A small class-conditioned image diffusion model, trained from scratch.
Training: soap at rate 0.0016, 14000 steps.
Rows from block 5 of a small class-conditioned image diffusion model, named by matrix and row number. Rows with one number belong to one neuron. Each number is 200 + 40 x the weight over its row's rms, rounded and kept within 0 to 999. All counts start at 0. After the name is the row's rms in percent of the matrix's.
After each neuron's rows are labels from the 100 images, of 14976 (inputs lightly noised), where the neuron reaches its highest value: "responds to" is what is common among them. Only what is clearly more common there than usual is listed. The data: telescope images of galaxies (Galaxy Zoo DECaLS). In brackets: how many of the 100, against the usual share in percent.
# fc1: MLP up (model.blocks.5.mlp.fc1.weight, 512x256), inputs 52-103
# fc2: MLP down (model.blocks.5.mlp.fc2.weight, 256x512, transposed), outputs 52-103

fc1.160,094,228,164,222,184,188,204,193,143,161,241,133,196,231,162,275,161,184,168,209,241,210,142,179,274,176,155,167,196,238,188,222,153,232,254,247,232,177,129,243,154,104,223,261,236,198,276,167,56,192,205,254,228
fc2.160,082,222,218,231,215,217,136,195,214,160,87,197,193,156,215,173,141,186,116,224,155,181,178,222,160,190,288,235,174,227,161,178,195,221,182,204,151,176,202,197,127,180,258,185,192,182,102,183,243,254,230,295,205
responds to: roundness: cigar-shaped (29 vs 8.1); edge-on disk: yes (28 vs 5.2)

fc1.177,107,149,231,202,299,232,203,261,232,174,177,193,317,184,242,157,223,190,179,188,246,138,245,136,198,215,154,211,244,183,133,202,188,166,193,203,145,164,198,137,154,153,150,216,218,148,250,171,208,239,175,179,236
fc2.177,094,259,211,145,175,193,164,220,206,278,253,178,144,237,162,206,199,271,215,192,229,291,200,248,159,190,218,169,178,169,248,183,222,197,232,187,230,261,195,176,261,217,261,210,170,201,170,241,85,139,189,201,138
responds to: edge-on disk: no (92 vs 24.7); shape: featured or disk (92 vs 30.4); spiral arms: yes (70 vs 18.8)

fc1.106,089,175,151,185,210,130,129,139,204,293,198,101,190,206,195,155,194,222,275,187,217,227,252,199,232,158,188,184,251,143,193,245,173,208,159,193,247,267,162,213,188,199,128,144,134,169,220,268,128,159,226,217,164
fc2.106,071,225,176,276,269,233,204,181,199,277,143,223,214,198,240,256,211,182,169,139,195,169,240,207,103,171,207,152,267,178,238,230,192,262,175,233,246,118,185,237,167,222,187,246,263,142,250,142,276,194,133,182,216
responds to: shape: featured or disk (70 vs 30.4); edge-on disk: no (65 vs 24.7); spiral arms: yes (53 vs 18.8)

fc1.502,105,234,136,153,221,160,202,206,197,203,252,193,188,149,200,223,195,206,131,210,211,192,192,202,228,221,146,225,189,138,257,200,166,187,178,160,189,147,154,206,146,224,166,227,181,217,191,182,218,243,109,278,249
fc2.502,088,147,207,127,206,138,154,198,184,254,254,174,221,166,195,193,211,177,286,192,244,234,189,229,236,248,152,248,216,152,225,164,265,136,232,227,174,106,84,282,160,257,182,171,249,231,191,193,257,214,159,293,209
responds to: roundness: cigar-shaped (41 vs 8.1)

fc1.431,097,176,114,241,115,195,186,221,196,219,235,202,182,154,286,170,214,186,285,160,212,205,222,262,150,243,176,186,190,126,213,194,238,253,133,136,256,158,176,177,254,152,233,240,218,167,181,159,223,256,186,247,157
fc2.431,090,263,252,142,268,214,176,222,243,226,177,160,199,236,122,167,197,219,100,256,178,223,214,217,206,187,185,253,210,173,237,229,176,166,184,183,148,210,247,241,212,248,183,204,183,224,279,222,181,147,224,109,197
responds to: roundness: round (54 vs 20.3)

fc1.346,093,133,149,177,149,232,219,195,180,203,206,203,155,141,196,202,208,199,144,241,208,199,184,231,155,104,228,230,264,200,261,163,207,198,151,147,183,229,181,166,249,174,171,183,249,143,163,266,162,270,242,181,201
fc2.346,085,202,225,178,235,211,159,266,243,184,138,271,177,238,162,249,263,144,169,171,173,211,243,270,266,169,210,200,205,208,224,158,213,247,166,140,187,236,177,157,184,182,183,223,169,230,187,237,221,162,207,146,179
responds to: bar: no (36 vs 12.9)

fc1.316,092,217,205,241,306,230,217,214,224,254,199,214,215,276,255,194,189,164,131,182,182,228,163,243,207,196,194,220,167,209,192,236,197,257,200,239,232,167,162,224,154,232,218,183,176,183,201,270,205,276,166,135,268
fc2.316,086,187,214,215,270,237,190,168,232,140,217,185,234,191,193,149,253,219,255,209,198,276,216,202,181,261,223,135,248,173,185,184,277,234,164,178,227,233,179,246,193,167,113,231,242,197,310,217,284,171,201,237,247
responds to: roundness: cigar-shaped (26 vs 8.1)

fc1.223,096,164,193,197,94,181,241,173,233,239,201,189,217,134,191,188,207,127,188,201,270,166,203,173,189,246,152,141,198,212,83,154,156,200,193,254,160,180,148,186,158,152,202,247,180,180,274,251,170,112,213,163,250
fc2.223,094,121,192,216,203,203,142,243,143,209,264,223,275,198,166,177,251,201,191,257,176,258,148,175,116,207,239,198,235,219,223,197,177,215,205,236,215,206,222,146,172,212,121,192,197,154,194,219,205,300,182,159,186
responds to: roundness: cigar-shaped (28 vs 8.1)

fc1.448,101,196,69,244,241,241,251,240,238,206,198,198,202,142,150,189,213,131,245,181,197,126,188,237,231,256,251,207,194,300,252,153,186,240,217,187,234,197,202,201,234,170,187,221,233,210,173,161,251,250,191,182,256
fc2.448,100,185,241,192,229,254,171,203,196,188,166,155,239,194,240,190,190,189,210,227,201,176,174,209,106,201,191,128,205,218,223,189,167,168,224,201,167,127,197,150,200,222,229,126,251,152,121,152,266,184,224,196,169
responds to: roundness: round (71 vs 20.3)

fc1.205,107,216,159,225,219,137,182,258,226,205,237,184,221,213,232,227,262,203,232,212,210,147,237,197,132,191,240,194,200,179,162,182,186,272,209,248,233,184,138,122,254,182,190,212,161,187,241,191,228,227,224,205,258
fc2.205,102,176,166,316,208,189,211,215,212,207,223,255,158,179,226,203,215,223,231,227,183,186,190,143,202,250,197,225,247,218,134,264,125,260,229,241,201,226,164,171,288,213,140,160,213,167,221,191,242,164,221,214,174
responds to: bulge size: small (29 vs 7.2)

fc1.457,103,267,202,220,234,199,191,218,229,214,250,181,180,197,211,224,244,244,148,237,229,203,180,207,240,208,237,159,212,186,205,261,174,198,194,264,182,152,105,178,216,221,164,193,224,195,234,195,167,244,158,111,202
fc2.457,092,220,174,192,234,214,216,188,220,181,186,208,190,117,202,189,139,194,206,126,142,140,159,177,218,224,247,202,113,166,261,176,200,188,192,86,219,194,202,284,192,162,276,202,148,185,191,207,201,287,256,273,213
responds to: roundness: round (57 vs 20.3)

fc1.500,094,261,164,177,196,219,183,209,238,247,176,197,267,228,202,245,147,221,156,221,220,233,182,135,196,161,207,199,155,252,193,189,245,219,222,210,231,201,151,238,322,176,174,283,239,202,182,190,164,161,253,108,167
fc2.500,117,143,177,217,163,153,157,201,121,195,281,228,135,170,190,197,280,160,254,208,242,181,173,283,172,247,177,165,216,207,238,243,185,169,129,204,148,178,249,246,154,193,196,152,185,174,227,238,245,208,171,185,269
responds to: shape: star or artifact (26 vs 1.3)

fc1.310,082,249,163,262,188,191,138,159,186,270,192,164,186,209,204,169,210,186,231,206,186,177,178,170,197,161,198,202,214,193,226,199,168,252,161,235,175,165,186,183,204,201,183,219,134,107,277,283,114,232,195,169,185
fc2.310,081,201,219,147,236,159,215,223,287,172,207,189,220,198,157,159,222,152,277,188,228,295,161,195,221,253,237,200,236,193,204,187,239,186,219,149,192,171,196,212,159,189,194,170,177,241,166,238,209,177,241,222,100
responds to: roundness: cigar-shaped (27 vs 8.1)

fc1.172,112,230,207,184,224,186,215,288,187,135,182,234,227,209,248,225,209,206,174,207,155,224,239,216,112,156,236,215,125,130,237,160,143,235,163,233,208,285,168,183,242,187,232,205,190,204,245,209,232,180,163,122,170
fc2.172,097,217,164,242,211,243,160,108,214,177,251,186,184,267,160,204,109,256,216,168,143,213,208,236,234,177,231,156,173,184,234,226,205,161,223,199,235,208,210,193,233,163,125,225,182,253,244,231,231,169,210,238,161
responds to: shape: featured or disk (60 vs 30.4)

fc1.454,113,223,211,285,151,220,282,160,243,134,190,181,305,226,159,167,243,153,266,172,178,222,174,114,191,201,221,149,182,193,205,110,179,207,241,187,205,189,153,227,235,148,180,157,203,186,204,193,190,212,168,206,251
fc2.454,124,163,174,147,210,213,134,224,209,270,158,222,80,191,281,240,194,240,201,250,217,207,211,222,208,138,179,219,209,216,119,248,231,175,175,182,182,183,224,187,166,242,191,260,224,225,200,243,201,231,177,194,187
responds to: roundness: round (42 vs 20.3)

fc1.333,089,226,169,193,226,144,272,174,150,249,223,142,130,173,187,224,253,248,193,233,208,184,197,237,111,138,199,219,225,228,202,272,215,164,167,191,241,218,160,201,234,238,200,202,207,206,123,127,211,183,183,199,143
fc2.333,083,172,226,196,246,200,171,230,245,213,64,150,224,216,165,322,142,205,132,192,252,205,215,190,192,211,169,155,265,189,247,162,157,197,210,210,167,221,210,162,163,206,162,177,125,222,105,230,157,209,197,172,221
responds to: roundness: cigar-shaped (46 vs 8.1); edge-on disk: yes (26 vs 5.2)

fc1.67,117,233,242,218,236,240,141,234,170,176,176,194,218,224,208,180,267,145,182,190,238,165,167,144,174,225,256,201,192,187,196,177,185,196,201,125,162,170,211,126,322,220,178,167,95,294,231,184,169,182,222,262,187
fc2.67,118,215,174,240,183,262,177,196,200,229,214,176,147,135,158,236,202,241,176,189,101,106,147,155,215,214,95,131,191,143,218,175,223,204,221,140,288,159,230,225,198,217,168,201,189,228,201,209,179,172,219,146,285
responds to: shape: star or artifact (37 vs 1.3)

fc1.511,095,213,213,202,207,209,146,197,138,254,194,182,190,268,177,239,348,254,162,138,176,207,204,195,217,137,147,240,131,126,250,133,230,248,210,99,224,230,197,210,283,211,239,195,190,199,230,209,176,154,153,223,207
fc2.511,126,215,189,184,281,197,232,173,263,209,140,219,253,204,145,103,98,114,205,234,253,163,159,173,172,239,206,204,176,272,180,248,244,164,178,244,179,159,179,205,190,212,194,219,219,153,195,196,141,237,251,219,175
responds to: edge-on disk: no (53 vs 24.7); spiral arms: yes (43 vs 18.8)

fc1.65,132,193,161,195,264,243,210,188,129,141,252,201,251,195,184,207,122,158,245,187,205,171,172,192,236,203,205,220,245,195,240,168,195,291,131,150,136,294,183,236,211,141,190,256,204,217,205,163,167,242,249,226,192
fc2.65,149,166,240,199,122,204,190,183,270,261,262,175,208,169,180,208,288,185,174,182,187,148,234,171,222,197,229,230,103,265,218,217,250,130,197,221,258,141,149,196,234,249,229,168,143,208,131,247,221,181,142,171,204
responds to: spiral arms: yes (43 vs 18.8)

fc1.192,095,182,214,204,176,202,222,222,158,256,131,201,209,169,108,211,203,168,185,261,132,208,206,245,153,199,175,174,209,250,160,253,195,221,288,248,175,191,224,180,176,267,154,210,191,184,237,249,234,120,205,227,196
fc2.192,120,233,183,196,209,273,186,191,245,178,226,235,197,252,234,208,151,181,131,172,199,188,258,195,210,164,250,274,148,152,249,199,264,215,196,144,246,189,229,165,239,91,247,174,251,293,148,210,196,281,215,200,267
responds to: shape: featured or disk (71 vs 30.4); edge-on disk: no (61 vs 24.7); spiral arms: yes (51 vs 18.8)

fc1.154,093,261,161,117,191,269,273,188,261,296,149,199,162,146,101,175,238,136,233,228,231,247,125,193,159,244,241,149,216,141,311,207,206,199,150,144,140,224,237,247,173,136,144,291,204,223,132,202,158,140,216,141,216
fc2.154,091,172,196,273,182,116,156,198,159,195,216,132,159,214,157,206,159,220,173,198,201,245,249,212,264,157,166,185,209,246,100,214,122,205,190,278,225,203,173,161,172,297,252,86,184,174,192,226,194,240,225,196,184
responds to: bar: no (30 vs 12.9)

fc1.442,093,191,241,187,195,166,235,193,158,167,184,179,184,236,164,227,208,215,119,211,290,183,188,126,274,173,181,169,138,216,227,106,190,246,182,234,178,254,190,179,195,196,206,174,157,211,228,168,173,192,229,146,216
fc2.442,098,182,245,257,189,241,180,181,208,210,183,256,165,210,227,173,173,183,133,188,166,124,213,113,164,232,271,251,220,185,155,206,234,209,207,127,198,181,205,208,257,163,209,215,226,263,150,230,218,169,224,222,267
responds to: roundness: cigar-shaped (35 vs 8.1)

fc1.439,095,144,206,186,276,238,189,152,137,169,229,224,130,198,154,173,266,161,240,181,149,185,216,181,205,192,165,158,262,217,197,209,156,198,237,209,237,217,167,186,220,127,242,228,132,192,196,207,123,217,224,194,127
fc2.439,092,213,218,178,179,119,210,189,287,257,133,157,193,160,254,232,182,200,181,215,186,215,177,223,227,222,226,182,274,160,250,235,182,180,184,186,122,163,334,210,175,248,152,135,192,181,162,214,212,174,224,191,237
responds to: roundness: round (43 vs 20.3)

fc1.362,091,278,215,230,304,180,165,202,193,168,311,232,189,192,123,182,254,235,289,151,205,198,222,233,227,176,270,185,223,208,161,195,163,218,193,156,172,176,236,197,214,146,99,242,138,230,173,190,274,207,183,192,150
fc2.362,095,148,211,210,185,221,237,205,208,182,84,172,254,207,172,242,166,138,133,207,140,190,127,221,202,241,160,246,168,215,216,124,235,248,197,259,180,247,220,243,251,228,224,164,241,185,219,211,186,262,199,212,247
responds to: edge-on disk: no (52 vs 24.7); spiral arms: yes (41 vs 18.8)

fc1.201,088,197,176,240,226,184,175,229,268,209,239,225,272,244,194,182,225,159,197,258,220,224,202,104,118,255,246,174,233,251,243,231,242,219,162,228,188,144,181,168,271,195,179,170,260,244,169,164,217,181,189,255,233
fc2.201,081,185,154,159,244,250,203,179,250,247,186,250,75,139,204,167,193,159,256,195,175,173,212,194,280,174,223,209,169,232,207,237,183,227,223,151,263,213,217,233,84,217,258,240,165,157,130,164,184,223,229,160,222
responds to: shape: star or artifact (31 vs 1.3)

fc1.401,092,197,249,274,149,204,199,181,182,203,163,240,226,193,141,186,268,239,203,209,230,211,164,226,247,189,236,228,132,121,166,227,200,173,127,195,213,165,242,250,195,238,198,148,162,178,169,295,188,225,160,162,208
fc2.401,099,194,182,135,277,187,168,226,208,202,229,207,142,178,217,222,221,181,205,235,201,205,190,178,145,206,196,125,212,252,184,232,248,253,289,190,252,232,170,167,230,144,136,238,223,260,159,171,162,206,233,211,193
responds to: shape: featured or disk (85 vs 30.4); edge-on disk: no (77 vs 24.7); spiral arms: yes (68 vs 18.8)

fc1.159,083,227,259,252,169,173,246,183,182,272,261,172,331,165,266,209,166,144,243,237,257,140,220,149,214,154,178,153,149,279,98,231,189,247,264,214,148,236,170,212,230,198,189,199,187,185,235,203,209,172,193,216,215
fc2.159,082,229,224,221,224,220,228,230,228,189,189,180,118,120,243,148,200,182,159,209,249,157,194,209,148,235,211,236,133,219,122,201,240,183,217,174,269,212,149,197,245,181,228,210,190,190,185,291,260,188,254,203,245
responds to: edge-on disk: no (51 vs 24.7); bar: no (30 vs 12.9)

fc1.339,087,235,180,250,214,194,209,183,227,242,215,159,226,115,211,216,220,177,201,142,260,183,160,220,194,200,261,125,175,200,178,194,236,237,202,212,133,194,140,200,239,230,205,201,189,169,244,221,253,196,233,255,186
fc2.339,092,167,220,242,174,215,228,224,186,183,153,168,219,272,170,250,123,190,169,241,211,178,224,238,212,147,153,217,148,211,189,195,125,227,256,234,239,204,219,212,217,170,254,226,174,188,166,231,200,265,253,148,187
responds to: roundness: cigar-shaped (26 vs 8.1)

fc1.320,093,217,184,166,237,233,213,198,234,138,223,185,188,176,232,182,238,227,238,125,213,238,239,151,189,192,170,166,222,220,200,248,164,281,148,173,121,212,142,241,203,187,273,214,183,255,80,196,198,216,167,203,242
fc2.320,082,187,211,247,143,227,301,222,142,157,148,252,235,222,155,129,172,228,251,158,142,134,144,179,289,139,165,207,111,193,202,149,231,176,237,162,241,251,231,212,208,230,189,188,108,163,207,114,150,206,142,203,237
responds to: roundness: round (41 vs 20.3)

fc1.220,103,245,242,228,271,246,159,132,119,230,259,225,167,315,203,181,201,244,209,206,192,232,123,174,294,228,183,189,204,205,141,181,181,167,241,167,173,164,234,265,249,174,176,178,236,219,157,272,186,178,146,153,215
fc2.220,107,207,137,191,190,117,257,257,269,159,137,191,266,139,187,233,247,121,194,233,204,127,269,245,112,163,265,151,164,188,230,228,195,264,181,236,266,234,181,74,133,220,190,187,195,182,239,158,218,230,279,187,219
responds to: bar: no (33 vs 12.9)

fc1.29,108,224,190,234,254,217,207,266,148,204,238,244,200,149,291,199,177,154,64,240,206,155,170,123,209,148,240,225,243,219,186,205,186,170,174,151,168,193,201,197,132,148,209,105,149,156,176,220,202,178,229,178,186
fc2.29,095,134,184,160,171,239,231,194,177,215,248,196,246,187,167,252,234,189,150,154,266,171,174,119,213,134,234,222,146,182,153,168,237,165,198,216,161,198,216,172,159,251,220,209,170,215,164,279,213,221,189,231,238
responds to: edge-on disk: yes (25 vs 5.2)

fc1.338,107,209,168,145,100,263,293,180,267,209,244,179,185,194,235,219,218,153,197,209,143,212,231,245,245,214,90,236,223,216,161,170,190,253,192,189,245,229,163,258,168,154,258,194,216,221,226,189,202,176,194,251,249
fc2.338,092,168,211,210,239,170,163,171,184,196,119,245,213,280,218,190,118,239,171,190,228,163,165,207,161,242,209,135,194,240,247,192,206,185,214,186,163,261,262,217,179,120,241,162,93,156,204,197,227,213,175,139,250
responds to: edge-on disk: yes (41 vs 5.2)

fc1.477,123,132,137,208,188,233,221,174,218,192,171,203,177,173,200,194,191,199,164,202,198,184,200,298,129,202,228,172,208,122,182,220,216,169,141,192,126,137,196,178,241,254,195,222,202,240,177,260,150,175,195,250,222
fc2.477,120,196,243,221,131,226,202,203,222,223,209,200,221,206,234,121,266,171,216,183,189,196,200,128,197,219,205,226,240,188,188,192,252,212,237,216,208,254,178,174,210,216,253,238,180,126,287,154,148,207,177,169,229
responds to: bar: no (30 vs 12.9)

fc1.243,102,182,239,235,219,252,151,190,132,256,101,168,206,219,262,200,260,201,181,218,192,146,111,183,174,159,179,234,154,149,169,266,205,168,184,221,180,194,219,240,207,151,187,246,148,182,175,192,99,223,221,256,266
fc2.243,121,262,160,184,226,179,210,257,176,161,273,283,197,244,188,188,83,148,246,275,203,252,284,196,202,248,179,222,232,203,238,204,249,209,225,254,200,197,141,160,231,245,171,236,230,237,205,147,278,136,153,145,136
responds to: edge-on disk: no (52 vs 24.7); spiral arms: yes (41 vs 18.8)

fc1.57,102,167,244,207,151,112,286,167,175,188,164,176,228,230,187,262,201,245,184,127,183,142,192,241,196,254,157,258,287,179,237,277,131,206,255,187,241,162,239,189,173,228,255,252,160,176,218,168,261,228,189,264,208
fc2.57,104,220,150,215,277,300,140,248,167,167,248,203,176,189,204,234,221,166,239,245,173,242,176,172,174,189,179,88,171,202,166,189,214,226,164,238,163,253,160,164,254,164,157,194,187,224,135,218,136,173,251,149,262
responds to: roundness: round (41 vs 20.3)

fc1.374,098,235,235,230,222,158,191,218,154,170,186,213,202,146,148,226,146,222,220,237,156,256,190,203,180,199,146,250,283,122,268,278,183,216,234,243,179,133,194,187,138,167,186,269,160,217,257,190,259,137,133,222,221
fc2.374,102,271,153,206,162,236,184,228,264,159,195,223,145,164,244,182,305,175,234,174,230,157,218,99,202,204,196,255,236,244,149,159,232,141,212,173,289,249,235,211,111,222,219,153,196,242,231,210,216,251,264,144,217
responds to: roundness: cigar-shaped (28 vs 8.1)

fc1.209,094,152,217,148,233,244,186,175,203,191,232,254,184,201,233,152,221,240,111,169,246,210,142,243,245,129,224,175,157,180,265,168,196,97,153,192,151,206,149,232,136,309,164,289,201,198,155,266,156,229,146,199,279
fc2.209,082,232,121,229,161,165,231,208,205,215,251,124,79,265,254,274,185,145,295,179,187,160,235,201,169,234,204,200,196,256,164,266,252,266,198,177,221,189,196,160,170,196,173,211,173,234,176,228,252,199,243,159,148
responds to: shape: featured or disk (67 vs 30.4); edge-on disk: yes (41 vs 5.2); roundness: cigar-shaped (27 vs 8.1)

fc1.7,100,253,163,159,162,240,201,206,230,216,191,215,242,195,138,205,211,205,211,164,169,143,156,147,221,212,235,116,179,204,172,198,185,240,174,220,183,262,226,203,336,202,179,198,175,302,172,210,203,167,249,196,138
fc2.7,125,197,246,191,206,187,189,190,197,180,220,237,190,183,188,192,217,271,200,217,171,202,248,239,222,125,217,175,193,199,243,164,242,217,289,187,260,196,171,235,132,215,178,213,250,116,228,164,226,218,164,220,218
responds to: shape: star or artifact (29 vs 1.3)

fc1.103,105,172,154,176,127,253,221,211,204,135,167,198,137,213,190,209,191,160,176,234,199,196,258,205,144,188,108,158,186,230,164,203,262,170,125,228,157,235,213,142,134,163,242,231,172,252,226,148,166,186,259,190,270
fc2.103,080,132,144,213,256,257,185,177,190,160,163,186,248,136,235,173,200,210,222,217,217,187,174,192,164,174,228,288,229,193,220,211,180,126,224,229,249,226,137,249,226,236,218,210,251,158,179,202,218,234,241,227,224
responds to: edge-on disk: yes (38 vs 5.2); roundness: cigar-shaped (26 vs 8.1)

fc1.2,099,244,254,174,190,184,217,210,143,150,238,216,162,195,175,265,224,234,174,209,235,209,153,195,243,218,209,155,209,258,254,211,250,233,138,174,233,146,193,195,180,173,169,197,161,156,147,221,180,223,321,220,208
fc2.2,087,147,195,212,179,238,234,185,312,257,203,170,245,219,246,174,153,126,199,132,217,247,216,272,221,168,160,188,159,162,200,183,229,117,284,175,232,171,216,141,222,202,292,188,187,197,161,266,218,215,219,194,198
responds to: roundness: cigar-shaped (29 vs 8.1)

fc1.417,104,273,205,238,227,277,187,250,200,263,205,134,245,267,230,197,229,200,189,228,230,170,194,123,200,102,179,159,107,167,182,182,167,217,192,175,199,264,152,246,251,244,191,98,217,219,201,190,186,130,235,175,200
fc2.417,097,184,197,198,196,231,197,177,172,117,200,292,192,218,180,206,223,164,225,193,252,211,240,295,183,210,217,245,173,201,190,159,238,238,248,183,159,137,107,216,164,148,277,287,196,162,150,219,191,192,178,249,174
responds to: shape: star or artifact (26 vs 1.3)

fc1.170,138,249,231,181,179,140,204,187,148,119,224,202,191,144,179,241,221,155,122,234,210,179,147,259,214,160,191,208,156,219,240,154,234,204,250,226,177,200,141,152,254,171,116,151,215,193,222,211,213,137,194,231,186
fc2.170,134,162,186,209,183,280,208,118,228,156,171,144,221,140,221,234,117,152,176,213,258,254,173,173,222,182,194,207,235,219,199,190,259,185,303,132,152,151,172,165,193,181,160,219,171,210,191,233,230,203,174,226,180
responds to: roundness: round (44 vs 20.3)

fc1.16,103,197,248,192,190,252,241,203,217,258,289,203,131,165,150,276,270,214,178,221,205,160,188,171,252,181,151,187,131,186,270,217,137,198,140,165,192,116,220,223,172,181,104,182,182,205,109,209,129,167,180,181,184
fc2.16,074,211,194,156,209,208,154,265,157,257,224,259,183,143,152,104,182,236,169,185,245,175,221,213,196,180,215,177,257,195,199,186,189,241,212,210,164,213,227,214,233,183,143,219,221,266,259,103,218,258,254,237,135
responds to: edge-on disk: no (86 vs 24.7); shape: featured or disk (86 vs 30.4); spiral arms: yes (76 vs 18.8)