{"objective": "v", "eps": 1e-08, "max_precond_dim": 512, "batch_size": 64, "warmup_steps": 700}
Rows from block 3 of a small class-conditioned image diffusion model, named by matrix and row number. Rows with one number belong to one neuron. Each number is 128 + 24 x the weight over its row's rms, rounded and kept within 0 to 255. All counts start at 0. Numbers have three digits each. After the name is the row's rms in percent of the matrix's.
After each neuron's rows are labels from the 100 images, of 14976 (inputs lightly noised), where the neuron reaches its highest value: "patch colour" is the nearest of a few named colours to the mean colour under the peak; "strongest on" is what is common among them. Only what is clearly more common there than usual is listed. The data: telescope images of galaxies (Galaxy Zoo DECaLS).
# fc1: MLP up (model.blocks.3.mlp.fc1.weight, 512x256), inputs 86-171
# fc2: MLP down (model.blocks.3.mlp.fc2.weight, 256x512, transposed), outputs 86-171

fc1.3 093:141160104127149120150121137119162071111129102167105094137113155142114120087099120142131152117092136108106153156118119161098180120151080160084106124115135135123086135128159107169109114121110134111141133110122147153144135134114100091113121126107102114088112113
fc2.3 096:152124136160120129158117103128153120125121112099165125118121061113156151153109146135122131113146107154096075115137133116101112150144132077176139138128161106130103125102082127122137158177132123165103123154141127100113148144145123135107122121106140093128142114
patch colour: brown
strongest on: roundness: cigar-shaped; edge-on disk: yes

fc1.251 103:124155107165113119129124128127132121157131124128106121124121161114129131130073117132118101114156133123085132158124140129079097115129148121141122133153126104122139129125112139109167079129080088154105133099162134093137116167135135169127168153153153125084106138
fc2.251 103:108165126120137126167115130153128140175097125110163152144086123119147133087115109133132154153141101103144124148124153140138137128117121116108170120123099142083136096144099159115129111143146160114156132186100135096094136119188107104161178133142137129131113113
patch colour: grey
strongest on: edge-on disk: yes

fc1.266 103:095138155120119115098152117143159118145122144153108121081129138162136132093114118098096099119124144105123184127143157133113107117162117153098154129102122145129127164125116140088158132119143171169126149121126106107126132081133130108140120178137125126153170165
fc2.266 093:145126133115098155151092154115102153155119149094111141132136104158119126157136108136109157125147140150097110134160094161139148104153159184117139118156107138143124073138121140163139110161115102156091114158131139112155150130119121118085128120104108138130147131
patch colour: grey; brown
strongest on: shape: featured or disk

fc1.441 153:139100092083120138174128111088120156123131116112158135129170160139141108104128158068111127143136096119116114112125150137094166155146082114098182116138116117106122103083111117168120121149129126139140131137107131188120098126133092137137084122141130135113177112
fc2.441 132:089128151141155133118108162085202122119129113134118108167085175081116099167175109121151159147131123130115166114147102109153106130119099091119127099103108127112138130141157160145142162150139154135123136123135161113092139199128106147199129116112152094147106130
patch colour: brown
strongest on: shape: featured or disk; edge-on disk: no; spiral arms: yes

fc1.274 088:096140111108129088134149158132084138114147144143098094133122132129177123132131107145110075114079123138099125128187107135133096115132127138144131166140100140108125131101101142127159147114111145171122090093144115141111132135159129127128129075125176152096036136
fc2.274 091:118140128137142133103143137131142170156103111136111135103112137111100112169097143097116111113137108128137136161154087112182184121107133101120131096129108111118103110134128143180125146147139117098136117171107115145119119192138112123149130159136170125125182122
patch colour: grey; brown
strongest on: edge-on disk: no; spiral arms: yes

fc1.416 106:110127079113116090184087131114156080136112159150138100160133151123177126157065074167101143135173113140126136218121120136121159171119167168117121116144151125119126135117105090112177129179115157147144107144143155123131129107138134118148148140154105142131190116
fc2.416 115:143107106144100133100088143127163140098125105175112135130150121124104131145144143104136150155156074144132119134134123166091113138114123144136137140133129125106176144113131178094154109085112096090135143109141139163128138121111139175120148114070083099149109144
patch colour: grey
strongest on: roundness: cigar-shaped

fc1.182 119:150107143100101116090160112113158095120112124117148136096126112117151135136147141133117144152126120096142111152120146131132114127152125126098127131178119127101132152136091161103121085146109134100142102149155109144118105110130156123135121150131152114137141163
fc2.182 114:073132136135158148160103070061154177137168108080106089144114109173150094074110091124151153119120123083092093105141122096164135144148164175123137119133131123133099159159185122105131078117141110129108154141154147141140151134135114090129133127144138132137095134
patch colour: grey; pink
strongest on: edge-on disk: yes

fc1.437 128:130161136092107160105154103124127127122120146138142134139149147103143093101113119141081169138110132115126135136112110122214168135104125170156152134117140118136113129160106133110074136124119159092165109102137134152130131112109137105093139139102129155167137101
fc2.437 106:073140072160151144167118125141129086107156127138145143134079164153145151139137155130169080136078109135123111131146144115151104110162112134126115135141157157130132110164125136165131130121163084119108123164106156090108183147101134107129156092119162157100123157
patch colour: brown
strongest on: shape: featured or disk; edge-on disk: no; spiral arms: yes

fc1.119 135:131110127118123113090122161131106147121151127133165131109125152083169152119133114114128115096147125143095138083156134149094110149118109137129166132102160126115136168113145100142143147201097112170125166098144130090138116135115104106130108112081101104115134126
fc2.119 127:149111120149159119113087107160187136164141104153132134142067128105131136136133121113151150134155119151109141092133108106125101114118095121088162100159124134121129174114099100137165089096176132115169094113144093153130108170139137151153117121141105070129097101
patch colour: brown
strongest on: shape: featured or disk; edge-on disk: no; spiral arms: yes

fc1.391 074:118090126148128131137134145105173161131155100086125138102137102090134103112140134134086096063078115125149101110112115172146150132155119164117144124123114141101100102111099130126073112136175153141153130130132166193143125118131163146141119119130127145131108137
fc2.391 088:091145114118134123148135125139138137097087140126088142140105139133164098142136121116153148125149089095124155173111164093170120118139154109111108131161152116121173163118094126123060132111108117176125146184155121149163140132139127119103150086119137155124113149
patch colour: grey
strongest on: edge-on disk: yes

fc1.404 117:053141142172154107170111142147127171094146131155093148130116169103176117159140159079124086106154110132111165104114117155135157110116125168100172066100125126122150137121114163128124096097137120116119152095147111131102088097132117124106135112176109161156109104
fc2.404 114:140094123106082108120082134100175139096100147101157124128120120137069135140089158127107136171131130134124054114159133101099177115135126085133116154127133073120127105106136111128100121152119134141102116126118105128126115125147146150182129147115147121109107132
patch colour: brown
strongest on: shape: featured or disk; edge-on disk: no; spiral arms: yes

fc1.203 101:108141140117146146171157135101184134145111124177131127125125079130111133138108160152167143140125098140128122172168152149121123143111107148096157133109121146074106123132113081166115115171136124112123132181134091193120100109128110125171124149112070099125148136
fc2.203 090:151137097135146110105123123167086127094138110111143134155136152076115117159120124117096098177145123144161116080112164105141127129112110076163091157143124168105156172151156120116129119112143166107139122140129153096115166141120146091132152147159187162129127179
patch colour: brown
strongest on: spiral arms: yes

fc1.315 097:128148132092135165139109141112169129109137089109108148128140114111119142124146144111145094142156129139166129098129093085144137104127143158109144117081116116076124138097130091184109123142152114167149122102103100212097127158116113112181115125144138163124140161
fc2.315 110:148120166150096110081099137154095096121125129157114118108104104105141156123144140176129140122138125148118125153127145129130118121116153129142111089180148126154148111177089143073149122123132090141147124157113118084141146136120166168172142138096139116127102103
patch colour: brown
strongest on: shape: featured or disk; edge-on disk: no; bar: no

fc1.442 124:146146140144099121131169119103134092139137145111178131111128186123145113128101156120132091116096086090102134144102155131109154141163140142108141128124098155107108151148100120059131094133131141083116127091183142139162117086117142144119124110128142126107182138
fc2.442 120:169166142105118068148127122122135166125114153106112114163197109093127118115135137141126119104120123109140103146175126044123118173105126129131103142153144154078139162113141139107095137150133106169124117095154157135175105106118155155151115140111131123118138110
patch colour: brown
strongest on: shape: featured or disk; edge-on disk: yes; roundness: cigar-shaped

fc1.421 107:083145128134143138137139155129157136172145136133129158128129132114142148122089100154073136134106160135116108181123100167128110107114096110151115135162112122105145138134106124087093100144112136113085097117103188131138119110105114100162120151177091120114140115
fc2.421 117:134109128079127139129113118181144078141056139149137114110148120110129125119138118181141121135145079162086119126134167093087140096113160116154141123092103144146166108130113116141140126090134099160138137118139133186107147175125151155114144142132054122133098133
patch colour: grey
strongest on: roundness: cigar-shaped

fc1.485 091:103129127133138134163129139112150096146138139113144141107116182097119128139128113100122161114149145114116135100128136124138120140150154107095117136152111098140128143140138144104157097115135157142149138124165172170117134098129147152104141055149168142168166102
fc2.485 097:154123092168163118099141152132116162137142123076126099141117167138102154141128130125123123159124141138129163192134133162106126160141116120155128125116094143141130131125170095056097126175143119155113131112151158184085123137130111165132096110137122141125136122
patch colour: grey
strongest on: edge-on disk: yes; roundness: cigar-shaped